python train.py --train_examples=184686 --input="mfcc" --win_length=400 --norm="layernorm" --head_dim=32 --subsampling=2 --width=160 --positions="learned" --init="orthogonal" --eps=1e-08 --adamw_lr_other_params=0.0011 --epochs=1.0 --lr_schedule="cosine" --final_lr_fraction=0 --weight_decay=0.5
Rows from block 7, named by matrix and row number. Each number is 128 + 24 x the weight over the matrix's rms, rounded and kept within 0 to 255. All counts start at 0. Numbers have three digits each.
# pw1: conv module expand (GLU, value and gate stacked) (model.blocks.7.conv.pw1.weight, 320x160), inputs 0-79
pw1.153:162124183125165129197188159134067137113148168144115142109208112106140200125159169080128114149070010081064097087126186130191126100151037116103205134135120121167066126099101181072088177184144105110135122085078155147121111112125164203085109130
pw1.154:125119109149148103143152143154149122161142128152159127112108139096112147149139120096146071138138136119128126128141114135124114111120152112122117136123136152112161145165151165099125152105164140125133132148135142116138160117127089118105128104
pw1.155:124134076091129125104089112140148139198118151124078124179127132138108113109088131119141150144128159095140154204146092148119121117108118124158128134099136096097113107136124094144128126074146131123140145104175126178151135101094126148128140131
pw1.156:108138130143147105123114130111090124108113135076143141130166086119152119106123148086131115149115145108140131152139120106133128096108142118131111145118090134105138106118142108125117113148123117118119130141131103099151125107121124114151157120
pw1.157:126134178164156105113094138120136144118161134139119126138149158129099118146107105117113102126116131112109163155117139116108112144109103143107132122114151090096126147133103139139127113122116158162159123064128118164128120124136092133111134123
pw1.158:146121167133115129123108131089113088107134140118127125106112131116092163146113125122126133145127102150077118114142140107170128157109152139168171146133114085131170164122145152127110130115120113100137154122135159109180153143126126118142119152
pw1.159:144114097104144151116175095113148122071123160159144134137144099065124110121076121168122174132116132138115142127121142163186114124158131125173109155097097109110142157109125158183152135166128104115124149164149123140140048119070129148125129136
pw1.160:151130137167097162154148138137115208109111152167122124112137126154113116096137134175084103161087147139125116076136123113124141135169110156128132148165135119139125112121094128162128107117131119119120098125131138113144081057113145150132135160
pw1.161:147108155161134123101141158115129068147177152163100119100116151151136153100124119134147154111087118074112114093137117123029129151119120117109145089124112112104074185152143112131132100164108148079141141127115165130122108112092128165155120117
pw1.162:127121125089127094141145141137099086136124115104154145135095156152132199126144113121167119116132134140152107124122149105104109113107150142146137121136110150134111159133168150100099161127146099142084156119119135088177132151105093222153124184
pw1.163:131109087068129070137120135110178107174139128145171093150111186177170118084141125145127103121069098104131108174203133142105090119122106211074112130161108145076146139132176150096094143118148108098101129207109150139136104119107095156126113131
pw1.164:183133139134137168138136116097122131131151147150168103150139129129136142166101157078147096186149152114168128132122154127090100118106149105101115103084127139110138105121113137144119098130141119183146176058143154163124110153129107120107118100
pw1.165:099156105148131138102127119099142160170123125162094060123142149136103126136108164110115163132127152136139125130100138105127117123104125147167130168120108143118095103142099142191114098133157107121117127097119165116132125147098088184122143169
pw1.166:111133115121120120140125122092109103121128140083143107150109147141140137101125124113111111153102123145171118147121117106150139167123152160092112123180105149145175100139156117161088123135145099125151097143136123125115103159154127111113098140
pw1.167:102147113184116098113143095158148179129128149139140146146129124118110142131152144139131136129135124125136101101160110136151191130132135156120138103119049102129147108146162107141147170114139137106136125124116161114117109088115174116145098171
pw1.168:143124157115118124152164146110150139174155069084129136147147149093101123121124135130119131116117122148118129110153151138154077143107159168130124076122152139078098128131150162114110112130146093111122132130076129058099110123106130139137142120
pw1.169:136114121172111146132143098128090132148116159152120135131144147089109154116132148183140157136128110123097154145146146135130125125137130139121126146149128120132138167140166143116106137143123159126128083132104115121103112122129134142129129119
pw1.170:160129112132108089118123138155125180171168142166079130140097141163103113095112159105162099126152117139136138119091153165126159118165096110120146144162122114123135111144172162117124100144096117109146132153161092100132131135142145169088129137
pw1.171:165108108121131120152148137138107113129114129146103097131138139107093176146155122133137130156136147141118155146097106160119105113132108124104101130146127121119122141102119165116121125121154144124139143153139127156156147140123122160130104151
pw1.172:107137145125161133063145149112111127101113165114117141155131170122136139094101146122106111114145113120155128128127138151123136132110113132110165147163162120113152099133107125116121147157136099123132136098152114098139102125139144112138085138
pw1.173:143140106169130156128133131104112141157122093148170143140134052116083147147153139142118116125120191102161166115144136122157125140112177187146124126163106127164136132094106176143151152111176151149170108139137148136137078107123142121139131121
pw1.174:136091151101078104137151117142136120176123107149117130122171154117113053149130149190097139064140102146125165167120119141159086176102104115084092123143145150149087085110127095142127121175108148103116114107107128123096169134120115149125093113
pw1.175:200134068117136165135099134118158117143080175110069109170117153147085129091023153148117089156119174129196135134131130158120157133072110077148055128080139144147095110113101120092113140116153092056095108142194110110101135060076167138145090134
pw1.176:138171103105159125129175127115142116144130150144142150102138130154159144110150173147146118106113122126133147127101093132109117110119160135117128089128135142113067122151124075138128104128123109114131094143136138129110133122147127125123133118
pw1.177:177088187130089110091121111092161079109112144131134093102136138098088134096107112123130105114132121084090077074114116170122141098120104068130097076131117147119146085125156131138128119133128135102100127150144132121109084147100078134150114160
pw1.178:122106095126163140100140153133172124126149104126142113149144123106105099091122120150120129126085082136166100175169157093167148134101121120078116149152156152128181112120128108138151154141191145104125127185068148137138135135131151152109096104
pw1.179:153126131106158161129153109118125097108122121094140147164147126123123154108128153133178077130175104143131117114149139140156125138103122160104124138161128100172168134108158131114154141112116130122119140129113126154139117109151153111093130141
pw1.180:124151143134128129133122164131114156124154086111109125120174139102103113093150083132155097111129127105127157145151136166120141125160105123132185110120130114094143132133127188114123135138116127156106162097141102149134107127134146146147157158
pw1.181:144093139138112135130165141099128143114155132160124114118143128119122141143160095131101129129103134137100109150068143135099169123153074157122167119085133129129131171138167118111091106127121118133177104099118112125145108122159091165133096144
pw1.182:105110115086127122107128112145093120105118129122105137129133104138094139136143134143132157097177110128130170140113077091100159066092142119130106130170147114086089104105078150157144149111095123117135089109166143101087125147106153126164106109
pw1.183:145140157157150099127099128117120134143138102129138116125110176108120126138124109122114123103103146164113160137091149125135102149163126155136124141140138179121140129106127119113138130166125122158166106127127126151083114129076128138112178106
pw1.184:154153185113113125141114117076123105113135137141151115124124152135119129160113119121144138118119139111139162116068130132109131153168103129114129113137139186147136102097158168162151122150148140122133129156151120126155132127094147151157120126
pw1.185:054076056123090145146092075175147118091094113152103129138071108137096125086122110151142100147133175130155161217124134134116099128154119163173094153124132150147159126100121119124125123103108116080118109121189181120143118085118091126157136126
pw1.186:118142115130100119138148101158090124115121121143135202115114071126109143140156125106127098091103130078116138158116145161165117122157142105141135105151138142136088164110079160117183123124102145116120128124126109104124134091141127096113143138
pw1.187:127151162093190156130147121128077092132079094141144136159151122108133138086126142116127127146116108118130161125099112080108119151145131123165132152092155098129145141121111161107109143156127122126124104116097127103133145121142149141103153149
pw1.188:082110094086133157139171123131112105113152113134100142119146117127100136124132117124151169139159107132136118221103107089095155109136100137122121109118149149120121084129126124124130135146155125118133122145124107120066167127144115111154110077
pw1.189:126148190134138061148110075112118102120188151136167145102112120136155203087167150108096130120121058053117091171159175161139110106172139126099169143111135144167131160187128120104128145145137107104125148167129182167194144139098125144115162151
pw1.190:153122137129142114111114138118130136120168116130106104121119098130179114138135149136127129123142108117108126121145155112110108093138143144123123113110081137116128157133116143125141126143104130134125094131140144142132138170138140133113145157
pw1.191:141093124124124147102127136083122150125105094136150111135145145128131112141169113146129109088142126144142154106135109103123108120145123142126140156121121186109091123123135132121137149124115131097127088095146129112121120153139151130130139136
pw1.192:143125190103133141104135144152121148149117081109071128129138169099169134109150137119123110148109148119139123133145154089172143124106133126144102129113099128114143120123147184157138143125141142127124153137131094155117148158128158111127116178
pw1.193:176120125184142126154119133129143141145120103154129120113152128114121112116137108138126102135139109085107147119109128139124151093145122154105124094150113113119154128108170082141156127148137118121113135143151112142132121127071132119145136129
pw1.194:111083138133130118150157180154199165164095145138123025096144120138128111155114085170120135156156165143111092124098159115172137119119124133145136093134149144142128088144106125153119125106161128130077130117121116194129099157100088131123107152
pw1.195:134139143143128131161129149093115135126113151121153133173113136114106069069161164139083157164143130122145111111136123109128187154111143142188141173154152106143113155140143101112122095136120112135116061096189103125128125127102070114143152111
pw1.196:174114143096139130081136154139142113113145147135173141151068171118141121162113126124124131092118088110121118153181116121140125112132138112130132066114133133183107132108130066092121147118148123115099129152115126131132128093140117138101112108
pw1.197:118141131123167206181117144104145160100133113078083163107102118162074128104158131131127157143121102110188137131103137140108129115080132103148136135144126120143103132157132114078125164101120137110128150123120117099115111119131119204140132196
pw1.198:166122143120135162109126150178130144090113125104144139096131132125142114131104144144096096140134110101130164082145148167120141111120144136124139073137102141129135123095162157114136170137107120121105099170136158110108096142116133098137133132
pw1.199:095157165168135125145141102086132120131162058122090076115138133085131150122097126104098139139135159117129130095130174172117140111101116146092126114139081117083102113113104103122137116115108125185158149123134099120135147131133129170089188143
pw1.200:119147103145143124084112113143137126133134149165163126120130111135135130156118123140097105163102175126109132108144165128144156120134108127128155153132067127149141154141179143114142094158117136129094125134134100114148098125073122149139128143
pw1.201:145122116093145171113116112170092120109114138101146106149139147135083144145115086104126105120154159121146132119129140169115133158119123117168049122119114127160108148121117142126087127131121149123128146165135104096117089093088096161135141127
pw1.202:101102086128122128135112133143168164129122125121116121150115099140193142131133101067118158096095107131121114119124098148110108167165095151124125186131129089149139129159104124130126118120136127078114117093100127154171109142167163127106117119
pw1.203:156130101081063138160117121142152102134119161116156155125106107125117073141133139100121103139145131107155140130119118122087137142134135122092071124133152126121118129149144126170092140130151129117107182113164095164155162142135153120113104114
pw1.204:168164055083131122118135167135163137138114102104161146139148127116109150119091126102153140140092110143104148104123154166119127150142137179088084129133126109102125154163159144102136111142145112108125162122108134140064127140127141126144145117
pw1.205:109107141099121089103160138163129104114148116102131130127133152195076127159077099173121100109167168086145124176151144149133110120141108170105109128168133106101138159117126144116126126141120104086116077136082139167078151117109150128136160120
pw1.206:154084123102100128104113114085148038121089138132237112166112103124156119133124128135154120134146127103175184138144128110105098152058161195131098129132144148164125102131093143137131128105124135165116113120139103132163107135147114120118148145
pw1.207:126125154126131166109147126113147097134140143118115126110094157131114127115128124155162137114099100138134158070100155108122126143139103103110141134100125139136112121146194156111171113110117143153103111135153127127117076138151154125108105111
pw1.208:110114100126131121095159139140126113112164133126124129143096098133133170145121099118107126133106128123137142143141166159116135087133128172133140084135122129174144142137150119122117131092110130152184125121122156149169135129130147146108094113
pw1.209:163152141120118176122116184131137108079129120135158109132119151099151150120108124129133099152138104182125125144156095076118128128112117147125122094124164122100123141093109085093131121159145141160112127192141129131150136154156167122146106138
pw1.210:106123108125139118141115119116136181110164175101090132126105116143099151147136126110090141137125194095150102161110110131101159193088133112152129132137130104109158143110149129116125093150127138175088131088148143139097132116125110089119156122
pw1.211:126126100086152145138136134131156136158126110145140126156107131133144127108131126145128134120129123100092145135090118111155078120130132120113129129114110137142139177209194111146107130119169145103162172168116157115109120123097104104126113144
pw1.212:150050115109158103144161125080098161122090097122125088123049116157106188089153109168167124124160141201071169115111150115124100085123122152207075172150182137133111086184139216031136118176138129091080160117152190084236121111170086106132159191
pw1.213:163144115149152135079123172118113149111128114115181146124082131145176131182132108109131110119138123124164158134141118101112149171114155139119096119108110106143106105090121141146137147142127116101147115125141109110128110105099137087146111117
pw1.214:117210171101089108109097155086138125127175128120156147167148138089118117104121170109116141085112112091115145112120134112142149069163122082125121130136125139132111103144152122124114162147132111124115095105150128116142118185087162137098167157
pw1.215:110130120130091162161115166150133142090147101118151135136107131185129159146178106132089166126179159135128135144102139118070141128174122151105144135119112168143148127127132152090134093118086161118096080073171125106107110112100120158121122139
pw1.216:160097078087102099107097136158081145097088176158129115121130133083102152131174156157088122162117146110140112106123119136137127127135144128135123158143147135117149099137140166167112127097114082150102108113181141083144110129142223123128069170
pw1.217:104154102162127154106126138121107138126134128105140132078145095099089139134166091161137110106145098118135125175117156163131111130122159137130103107112121166151164182121170134153128153122148124110111134115144122140138140152125123095114138131
pw1.218:136102158161117123102125155171176095137115143131146149083152101116175107152171129137123172130127122168159133146086134146111180127127127116148114112131143241144139134148119156144146150142177128149110143114137118126105092086116155078182124131
pw1.219:114149125132118112121115105149107111188147118110151135123110103137147163119144144117094116119123142127100121166110092123151131114152107105175092116141135168126215130077100128144134150144134149085145130083125133162177137144147125103145138058
pw1.220:106150150141165161093133116106142194118131103104126092100122114100152122181145115125142145126121143116088137103119138110095067134144123130167107091116121157106126149168096142131151130135146100146109127122123131130128106121111143137143129138
pw1.221:091133090121131134154170109114131141148160135116146137107129094137122131150167148113096169147142134129134087147139137130129127133154120115146159129143153145131129147156123126077119084094140137137114139149142149123114160112136145162130127113
pw1.222:081148143066167120082088134140112112186122094105143122126131114117152077150124152119133091126134124153111077139110133132100142146157133116102095122102109112112136099147136131094142130121150101125116122126120131136127128149141161137151130112
pw1.223:158126158141108094114126146146165131165174112113175170152140097096095144136146153104096096148157152147177115153161186129108100092128142094122113145104086123161110171133164199139128151098129122085109122138126050135192111145125123123058151113
pw1.224:146145154165163157156102167129152120139137136130123101124105173140109077107146128138104109122097144113110101129098163118178163137118178134132150162138131154080144112189170121105144137115126146141144157119145164160095130125121156136130108153
pw1.225:116146144156127096144176146118130096158151127115132115119113126052151173169084103145104111112158103148126066137114168145117167076109090125059149093109120186103132113103143173095158189117087170148104155139123145105120107127117119215075067112
pw1.226:141163146126142141132125161114110142121146148151110114097142131115132123082145129115123124096126112109129153129129094122109140107144101139100149124125089162116128154122138145162152100110152124156160127095106132108133154120143167208114115141
pw1.227:072136103114098136151074140091132171113131110082131144106135117113100132128082124105122135085098123152141135113116134143104147113120144127128137086112135160133117139122101138072121150134148096153144121129133132089109095154113151123102122130
pw1.228:120159150100166158178108104134151096119172129089117116157106166147145148123121172135129094077131136125124106135141114122134136159099137174111100126120146125140124144107116159102129119114122128179158157158137121135131075123093104104075100122
pw1.229:160186184153110139147128124142142117149135097136118126120120125155119155155132150159093133111120137143094106118125132156106167147145122140184114197145147176109170128124131132143114128085122115135103144148111146170114097109145143112096150149
pw1.230:149163108095118158126095146227150107108117192175071144107108112129095126138089111155119133117128166133152153110120111151119164141136141121149108094125079123159147115112138097157114095133128124138147107120141116156121166135070112107089095082
pw1.231:118144138107107118117115124131114128116153124164122112111142158079139120119117135106096119164133124133123136126126111145091138133115110134118186160126096110122117107152088156165131139153132082132121128120175097141094143153103157099097160133
pw1.232:133165120155129092143143141118123137144113117085117128102129133094132090117130120117138136142128125126151138117103133139097133117121119120132108110102106084174106163135140189078145098093135116144122127142146106157108112150109101152142127117
pw1.233:139140093121177132107134135128157185167144115142111140107141069093122154153097098076125135116101112122115165097129086135114112118139150133137120149142138154131133095105161147158171118142118121109130125097121153194110149136158123132128116115
pw1.234:106088149137126075082137102164076127147170083121132109134094094138137119134127108112096166135157115125151152120100139123086131137109114196099139132148155109078139140133155115104145115141119141133180157118131136136134098084171109163144163133
pw1.235:187115177099101147142136109145130104134172140116136132111114131137082137163123128161118134151119124103081155125136136124129143136134159143143076118149126116107101143108159134082113191124133116147111110132150141133150138140079142116127122093
pw1.236:146129115139127122119141107133101189140139144097138119178126103144144109119150073136130136072137111127137142091062167126138146078120127134116110131116091109103107135133164122139169151115163135100117134125131113150124138149128123149070120155
pw1.237:124157171142113133094132168133153134105116135115112124120157139152103099137152146159119122096105154130104106123122137128118162112073110109137126146124118098128140131156137206101114098124165130130151118086168151134167118160083130168137129136
pw1.238:123111139117143124132174152142134153119092110116088107098131121114117102130138130109121134162163114151068125132139127104160077114099113105160109125112124138151158190139130078120133140156115154147132092145102089110124106116143125099125135112
pw1.239:158149098083071114114081050136124135135122168107165135131112112112158119148183127142144097158163142115185151150104129146137126140131155132140085160063099118154101123131100119163133119176077146106162151140129132132151110132132063181178080164
pw1.240:146121172129180101111120153138110139158143122108139130112118153114095136135114150103128155107075088151087117158140159136103149141117124123107108072138140166125125132144110128121117158158137109169147116085097105172103146143132150136110055101
pw1.241:118120167160130113170119114088153173105137140104107131132094136094119130168169112168085130116116162148131130121103110140117120125123146097089113138087119130114129125138152127164117168114136156107134139127122130139131105121120128158116100143
pw1.242:130134116109186134104154095182103129142151139127180119101117121059153124156120098083154130092111127138118140089085129129161111083124157125076162141141147107109149157140139091150142096105169113105162149131104123159142186142161139152179119131
pw1.243:160128138139131112126120155133111112115134130124178141100156133142149150122123142114128083140123131104178082114165119170073136112144142156117100071106141098117126136122145137128148148146163132116176166124100093119127115138120133093136116094
pw1.244:169098121103134126133120149153100075097148133100126129130103094158136113157096093146146086150120106109145107143095116123103102106089127110154121134092108097143152100138101156124132141126113139099164161098108137105119167135154163117114128127
pw1.245:140089132141135147107162168100136182128154104104130111130141145116097152121122063113110137143143089118165115099122115157134129125127111104151102168117075111099086149145117114139133131105141144105130154108136107112084102158085098150096145153
pw1.246:158123195092113143119177127167117118139176128120164161146110122121108154133126112132116127142159160120159102156105142110104110110151101116158137123110117140166118158113131125128128158136086132111161134140112164117113120086132130127146131148
pw1.247:173134133078080165125133131125110099152098155146104085134103127136114140112113156151167157153113126117092147134114120145133123101181134124105086136144145119106124133113167145091112129077123153126157125102122140133114108111120126161159117133
pw1.248:135084123086149119133114093071100114142158114148132146144132140105063132138136167125139186123141102133104150144119132087125179115073073189118104193158106134143143131120155126125141103096128138217142109125117102096076107099092087135143080131
pw1.249:125120127107073110127163094145138116137146109144140121124131118076107101117127101172123133131145165136164109148127121091102149145137141127115104128099095111055169097135100080072143160180108135131136139170140144154132082144095148152135194141
pw1.250:104146114124119134145147120125117125145138115130089126131147119135091158145145122124159134104163145140141112149123105124112131090175121119147098108153138111069094132102153154109152145119180119126163139112154097165144158133113130118129131133
pw1.251:138129087137153142108101112089112123201124129102141116151167125140137186142132190129153123156169106143194091156102123185117122112133068079135115155136147147057116152083126087111108167115118110178080162113141122098110105127146136127231114066
pw1.252:056125150156163124111105144101141117122101134119129119136120153115145138103157115107134136096159137158103151153123123104183131135162156120146132108110148117115127155123152151130150120138057091141135101133128122143112137121134116099147102140
pw1.253:148132125141125106097087173114175113124123123142108126081149175145076101145105104158132144141138125138134116128103149105099171151114138101116081111114127156151102109095118146110081147105147133148120138113141117128151160138128151143110155147
pw1.254:149147134117138128121140176119139097217147147138104136117103116130062153098160169127131127141120131168128162133125105141130166137115117127174077137165129131133120120155150108132170122144191099120160140159146156134175093123073142146158115146
pw1.255:165161175146152133137136151116134118163144116159115137124158122106116104129121168145090102112145150109087113148141175125105131076137171080111090109118113128087078101161096134147133132120151100105080109130131151160122099162132185151117090175
pw1.256:090149114113115126167121114101130142127129103110120163155123113110081168102134126083144150136144141136140116127148175130126080134144155135148125130151122134105086099141110118107137137130152098133127155174144142107088136104148132083105125134
pw1.257:107106122154061137078094118109188166150098113098131155120072110110063138110103149146120102147179162082077145171058147094107130133115132120135092152102113090114123162104146129140153114134165155081124133158146153114133164113118133186154094160
pw1.258:128095113118145137089097123144148123159096139138121142129115128168087103139116141128131086099126159126149152166098118123085106124168125088106087168074100110133120119123091109122161093071148197150135141139201162143146123141110089136142110062
pw1.259:138102160124096123152131119135144132099095133136142182112104095126096125114102103103164144133121106112139135144077130111137140088107108154093122127142150143135142124135105095099108137114137137132121138166112132179121146166131132133177119120
pw1.260:134111117086087118131119108133127094161107089123129091179110138087134106108122116118153122124145138103071129165162153134143156128120142152125130152113134136126152129163130132119156136106147101150175135101124106100141131091127071143093145107
pw1.261:071111129123123123147146175114099120167148120117121111131161136159110093127105128146113167114125162135077130138096124100135072205133130120119185126097142130165144144112101122086136159093073152165153079153133108085111072179092116104131065124
pw1.262:152139108140137114153145140130126118089162107125122113147145122099186144137117110076109109088102118186144139109127146094132094119154139108115125124108136143117087135119130104106152125125180148141155116082151065129081146115164086156133138108
pw1.263:096132160093129141139125075136113107127114112085121137119167136099117137157139141109120129116098114138109092170118134137148120112093139165139150178126131129067102146126122126133142181120161134190113110137107146150082182125106108090132105121
pw1.264:147121103130133111129130125160123154109120145121133129068154141126121136154102149147084112126141124136137129104111151130095092134140144137124118141139111144110129137116119117189130132138120089080138121124122117089106125095130154129107142116
pw1.265:052130126172129134133127128158112149132172097116108146117134147158119132090155145133113084156120154122093151094143135107107155122150116126141106128102125117135132105111120159137150059076160145148149118107145163125161130117121114136128113152
pw1.266:156106115110114121151132111139183128163081129136170117179104119119096152165101102099069144146182135137147153106108144123140114160115154134136068179109121134104141183133156144102118134119100168152136137166127176072150099095131108173122125152
pw1.267:096134114118110178121122137053136110075137163165140116090127116090167134163074114111121148137103155092131125132149124094140113114129099114170117107138140130154139126124135131053129094139086132134146121160110107110138102133162121114137150125
pw1.268:144126114142155115137124149114146163112100164128124142110107155140107097094094128092132103097129108110114171134105130143130128109097148131116117109114123130123112097129135139100121097149132124091112152149175117136131121162107108121128116131
pw1.269:134121142140045133152158136124148158138165143115111156117141104131098111132150143137116116178099138065099129108097158109128131134106163123110144151077111146087139151147127091133142161153180122140140105130148160133140138146126146159137164148
pw1.270:150137135099163129128164145143133135089102136116109160104122131151104159131152135142135121084125118136139156150053104134142116106117130124114149128137138106155126147146092122134161140141142132124124105137111085121088085087093137157128142139
pw1.271:139113133183135149162108123042212111149136182135134160160089117152095113159164147153061191102146188076099187187076157117081083127137168045135083102142078178098141121154131123138114182141188151118107108173151126105175129125058125093122165083
pw1.272:142128137130097101138139115149103142119117107176127147122102148094150106096155126135119135118111132134114095139095165089114096154122141086124149180156103121144164080182141128139126159148135143113151122125111131106121170167090136125106114138
pw1.273:138140135127122172129108139154105165146115144152056152123126108120134126113145131124118116122140168142111087124083133113119151144157149120126175117158110149127134142129128123117168099133113140169093154087135128099103135122120150110131135150
pw1.274:101163098101125111125153089117169109109122124097119126119134157143153170146108121128109161103108122103100148145161147165127093116167111165157106086103122106120128153149103126101156156127129103153153135101145144135166112099122101138110120146
pw1.275:128122178117170102123119113145140122142154111066119113120113164118128105136109101111144097164122095156116141091109128177136159097142073192128098123155152090096142155120110140090146107122105169097119140110137150108135142131146081098123122143
pw1.276:155117128091153141140117132126135080106102166115133103103117143081124180168135121154135132136118122123144127156128102175119150102160126155165124126149144144181120143127127154139086128115100122097157123109096135114121114106081139142143130129
pw1.277:134165125107100126143118135155115142160157126139118134110129148123121131135136113180129124160128161111136119117111137106136148138145140114157103134107124172159175111115136140143195125124089138107157102090140174152118105104142110160153136142
pw1.278:107129136122152112123117152102139133124146122096120103113126104167147109108121110110143150100124145151159177145154134118147073134117142155146131147136131110112137137119123104104163115149095115127107064136081140174139107187164138119146140156
pw1.279:135138137132141082140133157117122180122116123105155107132193119111124120123134137110113155147119102103122126100080153104122124120109156158118124179098126136157134122119099103135136136116081110096107152128154093105093126162106123109133080136
pw1.280:083161142122112111132129168147118141201087129155110105114147115117127130102094135115134113125139146145133147090147155167118124112155135136127123145145157145098104119112089089039082149063103205102150127131110131122100125124187173120130134116
pw1.281:112100168117126105095145142126112157113096141149092084126120124131121091131136086083159144127132123144125150157101130160133138127131097124131154102190136112135098131135111140136134139115104120126131092155102169109109134128103134123126137145
pw1.282:163103102141138129111120116113118101164145150108114077115140118127140113141142134134109161142165147133122112100134196146114115136180145131141079131147176165137063127134122141133160158125114131105128076117163126110118140102121103124132109139
pw1.283:141114131122105104100151093152163107104145143125171137135153096128117107152165140130100084116120132123163151137126142160112104112098116054125127081093138158129127150108160137119142118151134163156103095124138100132140126126111131166153139137
pw1.284:137126113162115154109194114119107134106139090078123124104085121138146146156091139142140135115164115141146108131114093122119123149121164119119077115111158118144133111149118129148130136084151144132122143072106081134123164132096136110122096199
pw1.285:112092063079091109122144135160130155150119128152118142128091190133103134115128122151125076132134164139157135156112112133123135141124130120131093161097134139112115102140092110104143155125122134105114155136123131136101098101092136155163137132
pw1.286:095132112145077114105168152106095106117142147068106106142127097100120179112146107107128160156117122155159105134125124150138130110088117097149153103139119126152139118107166160123120169079168128119124113157121121103165142122121122189079169146
pw1.287:107069072113121132108142053160154127130129092098181138111125122126143160140199101172169083070186144151101125156127109144045092084127132128153109133126129101106110138129113164146158115154103145170148168147089101106147102126104118092147113146
pw1.288:143127117134092132126108062135121124098101159083146129153120140125142090135135119132110136142106141092110109125139143135098084082127103130127123115094097114126115113142139129132151147130112143111119075138118142160113119163148157120128138074
pw1.289:168139126115107122159104085137118133135138121141123106144100108117105142096142109120127116123096125133104121115132108152105138133128138124127092162163160129110124156106112155103149150088119136119120126112136124161127106115052137156155133098
pw1.290:116131150091112114113094125110115119095118125158149098150097132077084138154124092105162139128128137170148158132110145130133100136101135121122146152111120179102129133079142156163099140103163115161104097142134075111116156110102102163134127154
pw1.291:142117122114140119148063091147166151124101155172196119122127132175141127107160123127131200089082185122131127163125160092114063148184120095160126143158170138138142173130125153106113170092140141115131115131171123085164102123115093092153166124
pw1.292:173083076127116105136180120142121135118135102089145121097117165092119107098160122152082133100145119143125117143111134147116131120152174128158100150108109148148154134141138129154109129113136103105122140128103130123133129123142159145156141105
pw1.293:106146127093143102136132087156130159130117091134129113113136165144092111157125154121116141128141132126106074154117113122100151074103117114141140161130108109126164116139138159172178100135118093162118084128151112108095124121138117162137108107
pw1.294:118125175113146110139117153145139152135116132112154140132153143105097152134157155116138130131155118087139106128142098108114115155138117146125098161150122134119145144136177138125131149126179106145148155148134139117141113145143106139109142119
pw1.295:150121086130159123097173085184141142092124032119043144087105157113120121122116156140214096140113115180104142152142107178163161156168128158164153157148128063126176111121119138098132097125153155121146122121143130149120135126167140094118134141
pw1.296:137145119104124129142137130100091117129115118104125115107160151115124116116111120143129161159134141113184117101090128151127135124135134130076143145116159110135134118203144111113105124095156117106096139091172145134114101116114113137091145132
pw1.297:095128160137082126095144178137140134149099149121121191095081156168092101131044108149131126123071160075117183153153135158157120115116132140131114101086171079113143149068127099136177130114102125115164120121144132156099143097138121130098154109
pw1.298:107151102102133111132126134146121160152133109097136113124134096129122141103135143126125116123153142139131116177119159143129154145120146158172101148131129151107146144147131123148172105121109100118122148129130134111147104113126146133161140127
pw1.299:124122133094134130095141131119135121135118103077121139121122094138138121127154129126108139115127145134098105154109128123131106111158090140139110129126112137125146109137117100141097143132120149173123121157129132112141145147133145135137156125
pw1.300:136113079137139148096116123110140141138116140114135122086141041083129124167183100163096088090135128126138152123179138126153113136138143152121114095143118171149152090101142131177139127140136092163150166142122130109092114131135090152132136144
pw1.301:130075116119100104125132154153097134212154154120139117177147136124137123118166145098144142173126063156128077168132130113129119091121166172117109112122173146107098147105087112130125114131092130155178160077114131135112145157104122111158097131
pw1.302:162162102103126135132124144128133116119097131148148141142081138102154176143135130119170134151145122113071146133153149103120171104165152107137127120121135120119098143130080109088149133115108075093096152154119130117110123113126166107103081090
pw1.303:152140113123120142115098136144118100160132124092158099134134128080143120147162155142104134118136098119068106129117131154109130109137158136177110124113114130142112150138142098104150176120136155155183116071147152135117134132126089152117132133
pw1.304:125137093103127102153144154131113097073111161080122134137138106136134110126165120143136129097133096102171126120121137120152073144095147174097133131132128140133130129151127086101149133125137089088126131142142112134124136185150130128136097138
pw1.305:143115134154102129164151081064122120125123158119089087106127124125189092110139135119120127104116146126121126127112134125092089115169119153125148138105098165104135098099114082156173128154106124129078091127140113142141114137122136173114143129
pw1.306:131139114112128110132108105104127163128168119140111095128134117090136123140127127143119141134137155140133110105129127118113116132109162129125129103169127131137122157135176175147149125121142173130154112094150132133110142152155132147116143152
pw1.307:169128086112108119100100177152143104123109132136129133116100174156145165183133157128176105118141106142107132070119151145116143124127139116096146081137179147136102125149093147135145142126147094111144157125157132122109154135112086160172108127
pw1.308:139136129112119133137107166106158159102141098132103166124134106169178121132151130108132144115161152107130085135135121169110098151121098110125139110100151127122122118126130134111131115156134148129118129114132131126143107130145140143113098113
pw1.309:134094123177154125123122090135155143147130135112102107138127109107149106096190125137153117123130135130107123163118133140144130112154081120098133169126108122131134108152179140122137157133113114108107162151140178140156130107132123156144128107
pw1.310:060111145112133105143155127130100124126156077128124095155146103119137142160102129140106159084127165083175120193093093113160099129187145142129112134105152186165144209112132125088158118131146144149108146127112152097110141141136157142122150164
pw1.311:152093144182082103115125126167112125158145116162136133125081115129106116129111133093151154152115155170134103105140109129120124100137128149150151152131137098135169123138145115148110126139098137133127151082098130131109132167107170124104073173
pw1.312:138120113135115072140097138143182131143127157151104143177173164153093099069143120154114123150135164099145091144117118142127122144113136143164144164112150137102135190107166123132134188128129108150098145142114110139101113166112167163132110147